Weights of a small contrastive image-text model.
Model: 7.87M parameters, 48-pixel images, encoder arch vit, encoder norm layernorm, encoder activation relu, encoder num experts 8, encoder width 192, text encoder width 128, text encoder layers 8, text encoder norm layernorm, text encoder activation swiglu.
Training: muon at rate 0.011, batches of 128.
Data: trained on regions of photos with short descriptions (Visual Genome), 203450 training examples, 4.0 epochs.
Rows from block 10 of the image encoder of a small contrastive image-text model, named by matrix and row number. Rows with one number within an expert belong to one neuron, the router's apart. Each number is 128 + 24 x the weight over its row's rms, rounded and kept within 0 to 255. All counts start at 0.
Before each expert's rows are labels from the 100 images, of 14976, where the router gives the expert most weight on average: "responds to" is what is common among them. Only what is clearly more common there than usual is listed. The data: regions of photos with short descriptions (Visual Genome).
# router: router (encoder.blocks.10.mlp.router.weight, 8x192, trained with AdamW), inputs 0-95
# up: expert up (encoder.blocks.10.mlp.up, 8x96x192), inputs 0-95
# down: expert down (encoder.blocks.10.mlp.down, 8x192x96, transposed), outputs 0-95

# expert 3
responds to: text has "white"; text has "bus"
router.3 [177 154 116 141 150 140 113 148 140 130 140 121 133 147  77  79 165 148 108 124 153 101 134 143 110 155 149 115 119 104 171 123 136  76  83 174 139 190 149 164 151 116 119 163 178 124 149  97 119 162 127 133 137 168 123 104 121 134 139 111 102 127 115 178 114 151 104 105 159 157 125 117 107 128 129 115 146 181  94 132 103 112 107 142 103  96 106 140 153 137 111 163 166 142 111 116]
up.0 [ 76 159 175 109 153 129 131 136 122 179 161 130 164 161 107  89 128 142 118 116 138 156 137 170 156 166 102 114 119 134 129 113 129 123 126 153 146 120 139 156 182 149 101 124 149 130 146 141 119 102 105 123 163 141 140 159 166 129 160 140 112 130 155 156 155  83 158 127 129 130 120 102 138 125 137 137 109 127 123 119  94 105 139 126 124 129 144 121 107 120 159 122  93 110 142 146]
down.0 [142 133 139 150 133 130 118 133 149 159 155 118 127 107 112 114 121  92 124 119  80 110 141 113 149 162 121 115 135 144 134 170  94 159 155  72 107 104 101 125 139 135 165 101  72 170 158 133 105 113 143 113 135 164 130 132 161  82 127 145 132 142 110 180 145 108 160 113 137 116 126 110 124 131  97 153 155 103 143 120 105  97 105 156 124 141 116 103 136  56 184 155 117 111 113 156]
up.1 [146 138 133 138 115 182 130 132 145  76 126  98  99 112 104 139 119 155 104 121 114 144 120 104 120  87 149 133 143  71 143 138 115 136 150 148 151 194 121 155 127  78 137  92 178 132  95  66 146 102 130  87 112 140 154 118 137 163 102 140 128 108 104 172 104 151 191 119  96 127 114 135 138 126 130 137 137 112 118 129  94 139 181 123 120 100 142 130 117 169 139 133 170 158 103 119]
down.1 [136 117 124 127 128 166 125 129 109 136 101 106 139 147  89 107 131 139 135 145 157 143 151 128  98 139 144 167 124  98 171 182 135 113 115 130 117  95 165 157 138 108 178 126 188  92  86  97 170 112 116 116 138 115 113 132  92 148 124 124 138 108 145 122  96 140 133 174 111 116 139 130 150  87 117  96  87 172  99 162 105 148 136 110 105 133 164  97 132 158 110 138 149 137 151 116]
up.2 [165 112 134 121 124 108 118 141 113 103 134 115  77  81 190 157 154 127 145 126 162 123 136 156 173 155 127 113 159 165 138 148 154 127 125 119 148 148 112 169 119 125 121 113  77 157 130 120  97 133 138 118 124 131 151 102 121 137 132 158 177 172 104 137 120 125 132  92 126 108  98  87 149 139 115 160 111 136 127 128 110 106 125 131 123 110 117 143 163 147 141 110  94 125  95 125]
down.2 [152  98 131  88 130 147  91 115 114 151 128 134 119 101 151  98 124 126 128 136 117 173 164 107 129 129 137 124 151 158 143 123 153 138  75 154 124 140 185 162 117 121  99  82 139 121 157 101 124 160 129 159 159 111 108 147 111 164 138 140 177 147 108 171 112 128 175 155 125 134 133 124 137  65 136 116 178 119 163 136 150  83 105 147 145 116 148 126 127 134 153 129 105 116 122 131]
up.3 [114 137 105 142 156  96 132 110 149 104 159 106 135 132  56 103 142 175 101 153 167 143 168 130 144 119 153 154  94  91 149 127 131 140 114 131 107 133 158 158 127 120 101  91 126 116 126  97 101 113 144 122 141 138 125 153 123 109 158 126 137  86 111 116 114 142 106 136 149 120 137 110  93 114 170 112 129 149  88 126  82 100 121  96 155  89 170 124 146 119 142 130 186 119 127 130]
down.3 [154 132 161 132 162 128 146 133 130 100 113 112 134 126 128 118 140 141 138 124 123  86 134 170 124 129  93 126 111 160 122 150 168 133 104  97 151 146 152 150 139  90 116 116 135 125 142  86 167 103 130  84 119 123 170 135 166  95 113 115 101  94 144 142 135  72 138  86 107 105 149 139 119 152 106  93 156 118  89 144 126 119 150 147 119 113 103 148 150 170 146  96 116 136 152 130]
up.4 [158 137  97 128 151 111 126 148 119 128 125 134 160  84  74 140 138 108 112 117 104 122 122  96 160 109 126 169 182 103 115 124 149 111 163 160 169 155 116 154 115 135 106 159 129 146 115 137 132  88  76 111 111 106 135 111 159 102  99 159 153 102  95 126  72 163 137 148 107 139 138 117 120 182 141 130 108 172  94 159 114 119 141 103 117 143 115 125 127 112 150  63 120 139 126 127]
down.4 [148 117 155 119 106  73 139 146 113 145 146 151 138 140 151 125  86 152 125  84 117 140 120 146 100 148 137 122 140 167  94  84 118 171 140 121  99  86 146 157 117 143  96 112  79 148 122 151 150 105 143 148 156 129 127 159 130 146 103 141 127 108 114 120 111 197 105 129 119 108 112  89 123 131 115 139 105 121 154 151  84 156 118 112 111 173 125  96 139 109  86 112 141 139 111 127]
up.5 [112 153 141 139 162 106 100 105 103 122 117 183 158 133 154 177 122  95 146 132  91  99 116 151 118 175 143 119 107 150 137 134 136  80 115  73 124 143 126 124  92 154 139 125 129 118 155  75 160 121 113 132 110 147 155 107 151 107 100 106 134  78 112 183 114 124 157  73 156 123  90 118 107 142  92 120 146 114  87 130 135 130 141 149 118 128 143 137 143 146 147 130 137 111  97 172]
down.5 [138 135 134  85 134 157 128 132 115 129 118 167 117 137 127 116 137 137 154 128  96 118 132 142 127 118 139 112 126 174  99 145 133  98  94 116 130  95 132 112 148  93 122 132 158 131 174 126 130 126 130 137 148 119 147 160  83 155 149 131 131 134 135 130 138 122 168 111 124 138 154 105 167 141 141 100 113 114 106 129 151  99 122 121 118 122 171 161 138  88 139 155 128 106 129 180]
up.6 [135 153 144 130 123 120 132 176 147 126 122  88 106 165  89 135 131 117  92 108 144  94 137 168 135 142 120 148  96  98 123  98 124 121 124 117 138 126 133  87 122  92 106 100  99 155 149  84  90 121 154 135 121 146  95 118 120 175 141 117 106 128 162 174 136 141 119 151 114  97 153 113 116 149 105 128 101 143 131 110 123 115 108 134 121 111 146  98 110 132 146 135  97 173 104 150]
down.6 [158 147 141 137 137 152 129 120 147 103 119 128 115 155 149  80 127  78  89 139 182  99 108  98 144 148 162 158 103 161  98 118 175 121 124 128 182 117 153 122 138 130 132 131 147 129 165 147 194 139 123 115 124 111 161 180 136 123 126 117  91 140 120 130 136 139 144 129 105 129 135 148 115  80 124 113 173 142 132 145 162  84  85 144 154  95 145 174 133 121 140 153 134 114 118  88]
up.7 [160 108 197 134 123 157 119 160 117 107 151 115 118 160  82 143 115  88 139 123  96 138 129 148 150 113 120 170  95 146 132 189 109 161 136 148 145 125 133 135 100 158 110 156 140 151 122 126 135 124 126 163 166 160 115 120 177 151 116 156 121 110 128 114  95 132 105  98 152 119 141 114 124 113 124 146 125 162 119 175  83 100  85  83 122 102 170  96 142 130 118 145 145 128 135 137]
down.7 [146 140  99 109 182 163 163 150 158  72 154 125 125 117  95 158  97 134 107 101 143 106 172 107 118 153 125 128 115 126 146 158 123 113 158 104 121 133 159 164 155 102 109 174 148  66 142 115 129 157 107 131 129 129 136 130 133 131 161 150 115 157 137 148 121  92 120 109 118 112 110 130 107 146  82 110 135 140 114 120 100 138 155 135 148 179 127 100 140 149 149 156  97 154 155 137]

# expert 7
responds to: text has "zebra"
router.7 [173 117 117 108 162 152 159  90 152 138  81 108 106 112 162 110 130 140 133 141 130 111  84 163 100 181 166 100  94 124 166 120 139 142 164 136 131  95 156 126 114 106 160 150  92 122 109 119 138 109 139 120 102 122 147 114 166 160 111 127 133 151 118 142 116 124 115  98 108 169 155 138 126 110 116 124 139 117 148 106 132 154 139 127 105 169 128 129 131 158 115 143 114 149 176 129]
up.0 [ 96 115 190 131 166  81 153 119 130 136 139 142  89 105 187 142  93  99 108 125 138  60 135 123  93 147 110 171 102 144 171 145 113 161 137 137 118  89 109 114  76 131 137 153 141 157 122 117 122 146 104 149 140 118 117 109 131 127 140 112 129 127 153 131 163 127 165 140 132 129 128 153 139 121 128  84 149 178 173 132 175  69 108 136 131  93 122 125 109 151 136 158 150 140 129 141]
down.0 [131 137 152 122 138 105 149 160  97 100 156 147 143 171 130 128  87 112  93 119 140  89  98 199  96 149 121 146 162 140 140 134 142 125 108 121  86  97 118 158 172  66 145  97 133 174 150 140 130 116  95 155 174 106 142 116 155 131 142 147 141 132 122 146 155 120 144 143 130 114  98 125 132 120 136 103 124 118 173 152  94  92 107 134 136 115 150 113 153 139 130 148 130 123  88 112]
up.1 [153 179 113 114 176 141 123 125 111 136 160 131  88  89 140 108 128 136 173 152 138 116 144  98 141 147 132 164 114  90  98 127 145 108 119  75 131 125 120 100 148 108 153 159 167 142 133 111 157 152 119 104 104 157 105 163 133 109 105  76 125 155 169 146 159 128 100  82 109 141  96 144 127 104 133 131 101 116 132 112  83 165 123 146 136 150 123 169 142 183  94 122 116 137 165  95]
down.1 [154 115 138 140 146 116 167 121 170 173 130 104 134 130 100 125 146  79 137 115 173 115  99 129 194 134 102 138 150 162  93 104 115 149 108 142 133  96 139 135 118 151 131 110 128 133 116 140 125 120 113 122 116 107  98  97 121 163 104 116 126 130 132 128 146 127 133 112 120 141 118 135  96  82 122 117 105 135 134 119 139 158 106 131  74 153 139 117 163 117  92 105 138 127 129 126]
up.2 [149 145 115 159 118 140  98 131 148 157 102 152 175 149  93 109 115 127 138 104 133 123 157 127 148 153 125 149 160 118 140  86 124 105 182 106 138 171 143 118 142 192 125 127 136 131 163 137 135 136  92 101 155 110 104 129 122 121 118 142 130 171 113 165 129  64 127 102  77 116 111 147 106 154 114 129 150 139 101 110 127 110 132 184 148 138 130  90 120 117 135 105 142 119 155 146]
down.2 [145 101 102 144 137 139 143 136 143 110  97 110  96 136 159 153 120 109 113  95 176 163 141 115 125 119 122 105 118 147 113 143 138 131 157 124 161 101 116 122 123 105  86 144 175  90 123 148 139 110 162 144 151 109 159  92 118  99  87 111  95 135 127 145 127 127 117 127  95  94 160 143 114 140  81 127 146 167 114 122 133 126 146  93 155 159 127 122  89 157 133 138 143 140 133 155]
up.3 [131 167 118  96 127 144 125  95 142 123 176 100 110 153 116 145 119 114  85 147 164 110 121 110 108 131  99 109 151 140 133 110 128 148 167 131 125 131 166 142 123 123 147 137 139 137  72 102 100 105 124 122 111 110  95  99 122 143 137 169 134 164 110 154 117 103 106 116 130 155 104 139 121 163 150  98 179  71 151 130 158 116 145  93 175 111 115 120  74 114 172 115 117 109 176 144]
down.3 [120 115  91 156 109 110 127 102 126 134 111  78 117 144 122  88 157 128 118 132 151 148 114 135 119 170 116 166 106 150 174 163 112  85 143 101 140 131 146 145 142 120 114 122 109 104 142 126  92 115 129 132 155 103 150 108 150 143 126 118 138 111 109 124 178 106 129 139  96 133 162 127 133 168 152 108 146 118 113 152 150 119 167  86 144 141 141 129 149  97 106 114 108 117 147 101]
up.4 [162 149 107 129 126 148 134 151  86 106 141 145 136 113 144 114 142 158 141 156 153  99 133 145 107 130 159 168 131 102 158 135 136 100 139  89 124 129 121 154 203 135 142 162 164 111 117 141 114 175 136 151 165 132  92 153  94 105 152 107 119  81 132 148 120 152 115 133 121  96 176  99 106 154 172 132 144 104 103 113 115 131 121 150 113  82 104 143  96 139 124 143 129 141 131 126]
down.4 [123 116 121 144 117 101 122 121 179 135 163 112 130 138 160 110 136 161 120 147 168 100 116 155 151 109  80 112 133 112 123 138 176 132 110 110 128 136  95 130  90 139 104  81  47 169 140 172 122 104  95 158  80 117 120 150  97 109 149 143 107 111 110 107 123 123 140 144 150 126 112 127 129 152 108 135 124 128 132 136 125 124 122 106 124 105 131  91 124 165 135 108 132 127 114 120]
up.5 [135 164 139 147 102  88 141 120 120 108  96  94 103 137 129 116 151 122 131 143 151 113 138 129 142  94 113 112 112 108 177 177 131 168 160 109  85 132  94 132 127 111 123 109 104 128 112 125 138 124 129 101 135 150 139 120 173 137 127 166 120 112 100 158 132  88 130 130 129 136 140 133 166 150 152 156  96 154 159 149 139 102 127 129 164 117 121 140 109 165 163 125 164 160  98 114]
down.5 [168 153  75 150 162  95 162 124 154 117 102 166 142 112 156 124 133 125 113 138 135 121 133  93 123 162 145 121 131 131 177 139 127 106 103 125 163 122 100 166 143 130 134 116 115 125 104 123 135 127 131 139 130 139 109  84 141  88 127 135 120 126  99 114 110  74 160 109  77  96 107 159 113  69 102 100 141 108 101 120 113 119 146 145 152 102 137 168 150 145  96 114  94 154 170 152]
up.6 [132  86 107 114 153 149  98 112 127 141 120 136 111 108 127 135 101 126 147 139  89 155 122 118 148 114 104 102 169 116  75 154 151 119 109 127 100  88 114 104  95 123 132 128  88  88 140 102 140 130 132 149 102 127 170 141 147 137 171 163 151 122 192 159 154 158 111 153 138 130 131 111 144 123 164 165 140 105 129  95 144 109 109 114 117 103 104 185 127 104 116 122 161 135  82 147]
down.6 [106 112 127 130 130 122 130 186 121 123 149 153  96  64 148 142 115 132 152 148 152 129 143  91 199  99 112 133 103 124  95 135 163 102  88 129 120 103  99 124 158 136 166 144 141 126 162 136 136  90 155 145 148  74 143 122 134 101 125 123 173 160 136 117 120 123 148 138 137 111 136 145  71 125 134 137 161 113  85 131 119 119 135 118 104 124 104 159 157 163 144 134 157  85 144 113]
up.7 [136 136 144 127  90 105 112 170 122 123 121  96 128 129 143 137 130 153 125 124 140 127 108 110 136  79 134 114 132 115 133 149 107 150 104 138  99  98 139 121 104  78 136 101 102 144 170 136  93 160 127 133 101 154  48 144 161 117 149 131 150 160 106  97  93 115 127 120 115 108 136 172  69 155 126 122 115 115 108 143 122 149 135 129 148  76 167 108 164 114 124  87 146  67 141 123]
down.7 [126 152 136 126 151 110 125 140 129  93 122 171 117  84 121 132 134 147  89  70 134 122 100 141 120 163 129 101 140  96 143 134 112 124 158 139 128 148 143 104 131 132 114 160 149 125 114 109 125 114  85 115 134 152 136 144 139 168 106  97 118 147 114 152 124 140 126 148 115 138 127 118 106  93 155 156 191 134 128 142 113 137 115 100 123 170 138 126 121 141 152 151 119 110 169 121]

# expert 6
responds to: text has "sky"; text has "blue"; text has "white"; text has "clouds"
router.6 [118 119 103 139  90 132 119 126 123 119 167 143  90 105 115 122  71 162 133 111  66 164 104 128 118 138 135 147 135 107 129 101  95 139 180 143 155 145 102 144 155 134 166 152 143 148  89 116 153 103 147 108 150  82 133 210  94  88 138 101 141  79 104 117 146 157 117 121 120 147 127  97 142 155 143 130 141 167 142 172 110 135 104 117  97 166 152  83 126 114 115 135 100 133 146 114]
up.0 [167 117 120 101 175 139 161 121 130 113 111 124 108 138 124 140  66 101 102 121 142 175 122 140 128 138 107 173 103  96 134 145 114 117 106 128 142 148 106 130 104 144 113 149 140 174 151  81 109 166 131 188 141 107 115 166  68 143 112 105 137 133 132 162 152 122 108 139 155 144 152 155 132 126  93 132 105 136 117 131 148 129 139 123 160 127 169 130 141 112  99  97 148 105 117 117]
down.0 [149 134 127 180  99 151 161 138 158 132  96 159 146 149 130 107 113 126 154 162 132 150 107 149 141 124 145 155 115 106 132 139  91 123 160 129 126 131  98 139 106 127 154 129  95 126  81 120 117 114 134 115 144  89  90 166 134 105 109 125 104  77 105 117 133 107 136 129 131 169 139  75  71 149 132 126 170 174 122 122 119 108 122 113 150 186 152 139 129 129 151 138  97 106 115 133]
up.1 [122 125 126 130  77 118 164 109 134 147 151 128 140 123 129 141 143 114 122 156 132 137 146 125 138 158 160 123 165 114 113 106 118  68 129 130 162 161 150 123  82 104  66 115 106 139 128 110 153 119 154 120 131 132 118 154 124 146 161 131 146  77 133 145 113 118 132 126 147 140 144 141 134 155 140 118 147 121 120 125 141 142 109 110 122  80 133 157 106 119 111 131 177 150 132 126]
down.1 [102 142 116 133  95 168 129 139  99 114 128 148  95 107 146 111 134 153 164 136 123 143 143  97 150 156  85 112 121 153  98 107 133 114 123 106 107 100 147 114  93 152 165 187 132 113 145 111 101 128 148 124 105 123 109 111 113 119 125 112 137 130 150 122 128  85 125 111  83 139 152 123 122 166 122 121 139 133  67 105  95 133 174 119 125 183 120 167 152 124  80 134 141  98 129 133]
up.2 [ 99 143 128 106 128 106  91 119 128 108 100 118 152 115 114  87 116 120 135 160 138 119 127 123 102 123 135 177 159 101  95 156 113 104 114  91 137 130 147 130 119 139 126 142 126 112 134 118 150 121 104 111 126 156 149 136 159 108 144 135  83 116 121 137 155 128 132 126 121 151 157 119 148 141 157 157  71  94 149 130 101 123 138 141 127 100 155 132 146  87 121 115 128  97 143 180]
down.2 [122  99 128 130 164 112 139  96 136  78 116  99  91 112 168 108 141 138 118 148  95  89 101  92  98 149 124 110 152 158 158 145 169 159 113 120 139 140 104 156 124 130 124 145 122 144  96 140 101 146  82 119 130 134 189  92 196 107 174 151 120 125 129 133 164 119 117 145 147 162 121 139 130  95 137 163 147 129 151 142 131 106 103 144 130  92 151 126 164 115 154 123 107 142 113 108]
up.3 [ 96 111  88 128 114 111 128 107 129 121  87 118 147 100 160 120 136  98 148 126 142 130 104 161 112  84 132 134 143 114 118 149 131 125 103 154 125 112  81 134 153 154 124 128 136 160 164 150 122 113 133  96 136 109 130 125 160 114 181 146 102 117 153 106 158  75 128 118 113 109 145 120 143 104 114 133 125 192 115 172 178 112 128 125 152 148 139 137 125 116 127 140 144  92 136 170]
down.3 [127 143 156  91 165 119 166 120 143 117 135 123 111  97 129 138 110  54 112 129 142 140 125 126 119 155 136 112 179 121 136 126 122 138 117 158 105 146 122 155 103 130 161 159 148 117 108 134 152 106 126 143 133  93 140 104 142 129 156 147 152 157 125 109 128 108 115 142  67 151 152 126 165 113 130 189 140 163 128 113 158 137 112  99 173 111 122 133 127 195 140 170 114 102 126 135]
up.4 [159 154 159 113 106 146 157 166 100 139 141 125  84 139  95 128 121 150 147 113 171 120 120 111 153 140 128 161 149 122 144 142 132  97 152  83 126 119 123 125 132 147 129 131 149 139 128  91 131  92 118 139 162 154  75 132 125 170 106  95 151 148 138 175 110 114 143 151  88 132 105 180 111 191 160 177 144  94 137 132 146  90 119 145 120 146 105 105 128 125 146  91 131 126 138 113]
down.4 [120 147 114 141 117 140 118 164 168 142 145 139 153 140  93 108 134 131 139 164 103 118 139 126 126  96 157 162  89 128 152 133 145 141 123 125 138 100 142 121 164 140 120 131 173 100  62 107 162 111 102 102 136 135 105 109 137 154 136 134 127 144  94 127 164  98 171 159 154 145  96 104 102  98  87 131 164 127 151 114 159 140 165 144 148 113 108  94 147 110 113 138  84  86 157  82]
up.5 [140 102 134 120 155 130 152 128 124  97 102 111  83  96 101 163 120 112 138 136 164 105 152 140 129  96 114 116 120 157 123 129 116 170 124 136 125 140 136 126 124 112 110 114 150 137 129 145 130 163 182 115 134 140 104 133 144  95 161 133 112 150 125 136 165 137 155  70 145  89  84 125 142 108 117 170 158 118 118 114 209 103 117  97 130 183 117 164 154 107 114  63 198 159 168 132]
down.5 [126 105 164 122 145 124 113 133 153 120 171  67 118 112 129 160 116 123 113  95 132  90  90 118 138 119  92 127 147 134 101  67 112 126 127  95 126 136 119 120 149  99 123 150 138 127 135 146 131 123 120 126 116 152 147 105 109 140  92  84 126 146 105 139 144 141 128 117  86 130 136 201 130 124 104 135 145 159 143  72 120 132 114 136 141 115 118 127 121 162 124 123 162 140 125 114]
up.6 [130 134 127 121 165 136 142 154 100  87 146 138 106 115 132 133 146 108 134 122 134 120 161 131 144 122  94 146 123 163 145 153 148 132  94 124 104 139 142 105 116 124 147  97 156  86 155 118 113 121 123 117 164  89 107 158  81 102 120 177 155  75 110 109 142 167 121 145 141 158 109 145 120 163 152 138 132 151  91 145 153  93 150 153 135 162 148  83 131 151 141 128 146 146  92 114]
down.6 [104 127 108 135 181 111 112 167 128 113 164 152  96 176 145 142 132 113 107 103 169 134 165 143 131 112 110 177 130 167 108 172 123 131 113 143 132  96 115 126 111 111 135 126 144 149 176 135 108 105 118 155 148  92 131 171  91 134 162 164 134 101 108 130 160 101 151  92 137 133 134 156 112 109 128 134  91 122  87 129 140 101 133 106 113 175 151 104 115 145 136  76 148 119 123 116]
up.7 [ 92 111 107 114 134 143 109 137 147 118 127 114 120 146 113 155 146 144 124 135 127 114  69 128 142 135 119 119 159 123 142 134 126 162 149 115 171 162 100 140 141 150 125 110 138 142 143 141  69 117 153 183 110  84 139 114 110 142 100 137 134 178 140 128 121 162 138 121 115 123 125  77 119 168 121 111 134 125 112 148 117 132 108 116 141 127 103 154 102 112 130  93 106 132 146 166]
down.7 [126 126 126 158 136 136  85 116 175 169 118 139 114  85 130 109 126 152 130 140 159 160 128  98 133 159 160  91 151 117 118 114 136 138 162 129 163 131 108 113 107 126 121 160 114 124 118 167 172 125 118 158 108 101 114  90 151 117 159 154 116  94 111 123 121 144  85 134 149 133 122  93 177 124  74 150 178 174 147 146 173 104 112 118 113 111  94  93 122 128 104 103 121 130  90 146]

# expert 1
responds to: text has "broccoli"; text has "green"
router.1 [118 128 142 120 143 109  91 136 115 139 121 151 128  86 136 132 144 147 103 205 167 118 141 125 145 159 150  85 124 135  89 114 117 135  98 131 102 114  96 112 169 145 111 161 147 121 130 132 118 122 103 152 122 145 131 103  89 116 137 132  95 146 111 104 139 132 110 125 184 164 109 104 105 105 100  98 117  74 144 107 121 164 119 107 102 146 164 133 129 123 117 156 119 132 158  98]
up.0 [135 116 135  95  98 161  89 164 105 126 110 165 116 121 124 137 151  69 155 148 126 113 134 161  86 141 100 107 140 149 100 144 170 124 131 113 122 122 104 120 111 132 158 102 136 149 128 138 175 121 131 124 117 153 126 148 100 134  90 112 119 132 137 156 167 165 114 144 175 104 130 145 143 145 170 146 132 174  88 141 187 143  88 148  96  82 149 116 171 123 113 153 128 112 144 132]
down.0 [133 129 134 135 144 123 105 165 158 120 123 151 146 124 135  99 151 156 112 161 130 122 142 131 135 194 110 116 148  86 130 134 139 131 146 111 152  96 132  96 155 106  92 111 122 120 141 163 133 122 121 123 116 125 151 100  90 119 100 112 163 155 155 114 106 115  93 132 144 160 100 152 119 163 132 122 160  93 102 109 129  92 163 151 152 159 153 136  94 102 174 131  98 169 136  83]
up.1 [ 57 131 105 143 133 119 167 126 146 123 127 134 148 126 115 104 132  98 138 140 110 170 119  83 155  97 105 111 130 122  84 106 106 150 105 124 105  89 136 128 119 133 162 130 116 139 162  69 102 141 118  94 141 126 100 115 111 127 147 154  87 109 119  85  93 113  89 108 147 134  89 134 153 121  99 141 127 131 113 139 153 111 145 118 152 112 125 158 155 113 132  97 141 133 157 134]
down.1 [134 107 131 144 112 100 125 103 105 158  58 162 135 145 154 126 108 150 151 140 114 128 114 123 169  98 145 142 171 107  97 125 138 143 101 136 165 133 147  77 117 160 148 135 134 175  75 162 113 116 159 131  96 113 170 135 134 105 104 130 165 127 152  96 147 157 121 148 151 118 167  98 118 119 117 157 146 153 148 134 173 178 126 135 128 136 103 121  98 115  66 107  93 109  71 155]
up.2 [150  97 113 120 177 143 186  95 129 124 118 132 130 134 132 109 119 130 129 112 121  89 170 143 147 110 104 155 105 176 158 110 178 177 151 143 129 123 114 135 140 132 180 142 140 114 100 143 152 116  68  81 139 112  79 127 114 113 141 130 156  88 127  92 127  89 143  97  93 137 194 124 125 159 134 153  89 168  93  95 123 157 112 161 137 149 152  82 122 117 145 144 142  97 160 125]
down.2 [120 144 118 126 161 106 138  87  93  80 115 127 132 156 173 135 158  97  80 152 163 121 133 135  95 122 152 121 122 169  87 130 137  87 120 137 164 129 145 158  64 133 160  74 140 167 140 121 104 116 141 123 151 109 182 127 155 149 134 129 115 156 162 135 144 146 107 150 154 139 113 137 119  90 121  97 151 144 124 168 161 183 127 120 144  97 106 117 166 107 181 152 142 103 118 101]
up.3 [122 133 126 148 121 122  97 144  95 152 123 153 139 105 121 110 143 115 160  82 142 131 175  90 140 131 123 120 136 185 105 134  67 135 139 138 111 128 112 144 102  60 141 129 143 114  96 134 149 138 132  98 121 139  93 149  84 173 152 106 112 149 148 118 159 123 117 110 105 117 110 134 135 134 145 116 133 136 150 167 127 102  79 165 134 139 136 136 146 106 163  95 125 144 108  82]
down.3 [130 149 117  90 151 143 133 119 141 133 117 153 140 144  91 183 116 122 117  83 131 120 105 129 127  86 142  81 115 135  91 101 105 126 123 170 103 135 120 113  91 111 117 118 148 148 104  89 148  95 125 121 122  94 127 133 139 134 162 101 121 124 160 142 169 122 125 127 142 120 121 109 154 121 146 113  82 131 124 150 123 137 153 119 149 103 136 146 147 143 113 100 116 119 117 117]
up.4 [130 136 155 111 138 122 116 188 150 157 142  90 112 128 132 113 116  98  91 156 126 128 139 122 136 122  92 120 121 169 122 142 136 151 122 132  76 104 149 113 123 160 109 129 134 177 129 101 143 126 153 153 135 101 118 124 112 102 118 122 154 128 137 109 121  83 170 162 113 139 127 159 149 149 164 113  97  78 129 119 166  92 128 119 138 141 172 122  81  94 167 141 189 115 110 127]
down.4 [119 133 131 138 117 180 122  90 105 153 111  86 145 104 131 112 157 149 173 131 112 164 177 151 155 164 131 161 136 122 115 124 120  92 138 170 114 114 130 111 112 151 123 155 129 136 153  90 195 110  94 105  76 146 137 140  99 138 146 100 130  92 145 108 103 106 130  95 117 107 136 147 107 112 122 117 120 124 167 135 140 163 131 159 142 148 133 118 110 137  98 140 166 120 162  63]
up.5 [102 170 137 167 109 114 106 143 115 133 134  89 144 165 134 126 109 144  95 127 169  82  94 148 162 128 102 147 129 106  95 106 143 138 105 146 139 161 175 106 113 109 144 100 156 126 130 162 116 137 104 135 105  98 146 119 138 108 112 127 143 164 146  69  91 143 140 127 127 145 111  71 121 162 134  99 109 130 129 108 134 161 130 122 118 140  84 127 138 124 116 116 120 115 122 145]
down.5 [149 112  99 125 160  87 143 138 124 149 134 106 131 112  98 151 153 140 130 132 164  87 150 107 109 133 165 112 152 142 129 146 135 125 123 135  98 154 128 120 165  84 144 109 140  89  99 138 134 128 102 169 107  97 112 125 151 126 181 132 148 123 132 130 131 114 141 130  88 115 163 151 130 152 104 130 111 111 127 119 127 108 108 129  68 136 122 129 123 104 158 130 145 103 133 117]
up.6 [111 122 147 125 152 180 151 110 122 105 110 119 128 151 149 153  76 122 131 130 148 128 115 161 123 146 133 141 126 135 122 120  82 135 176 104 100 112 118  95  96 125 135 131  80 124 123 160  91 127 136 132 134 103 119 154 137 168 140 145 140 139 132 136 150 147 116 105 120 128 114 134 158 155 139 124  89 111 120  82  43 125  99 148 146  89  99 124 103 118 171 142 161 125 118 190]
down.6 [146 143 130 150 161 151  79 106  98 110  91 137 157 127 102 156  99 158 142 143 132 116 148 145  94 117 100 141 149 113  96 150 112 144  92 123 141 137  84  70 127  58 114 132  97 145 152 179 116 146 104  81 128 159 156 116 120 155  94 155 131 146 158 123 119 124 115 122 115  75 148 131 146 134 150 106 118 113 160  90 121  95  98 139 100 148 136 134 106 140 148 104 139 144 137 142]
up.7 [138 126 178  67 110 119 136 104 110 124 108 147 140 136 143 133 107 136 163 153 124 150 142 127 132 137 137 104 113 127 115  95 111 100 106 124 140 168 120 110 117 145 144  79 168 199 140 144 144 129 139 103 138 126 104 134 107 130 149 135  83 120 175  94 153 153 125 107  95 132 120 145 139  98 127 126 107 118 138 155 144 117 130 131 132 108  82 164 138 134 151 113 142 160 148 157]
down.7 [150 122 124 129 132  92 116 154  94 148 126 107 132 105 127 102 140 130 121 108 116 144 122 132 130 133 158 110 132 156 143 137 107 132 149 112  98 121 111 134 111 117 180 163 126 136 142 110 170 125 108 109  78 107 106 136 105 121 120  80 150 198 160 124 170 138 166  95  72 126  96 104 115 139 139 135 177 111 126 154 143 130 121 164 143 150 116 118 132  98 124 149 158 157 148 133]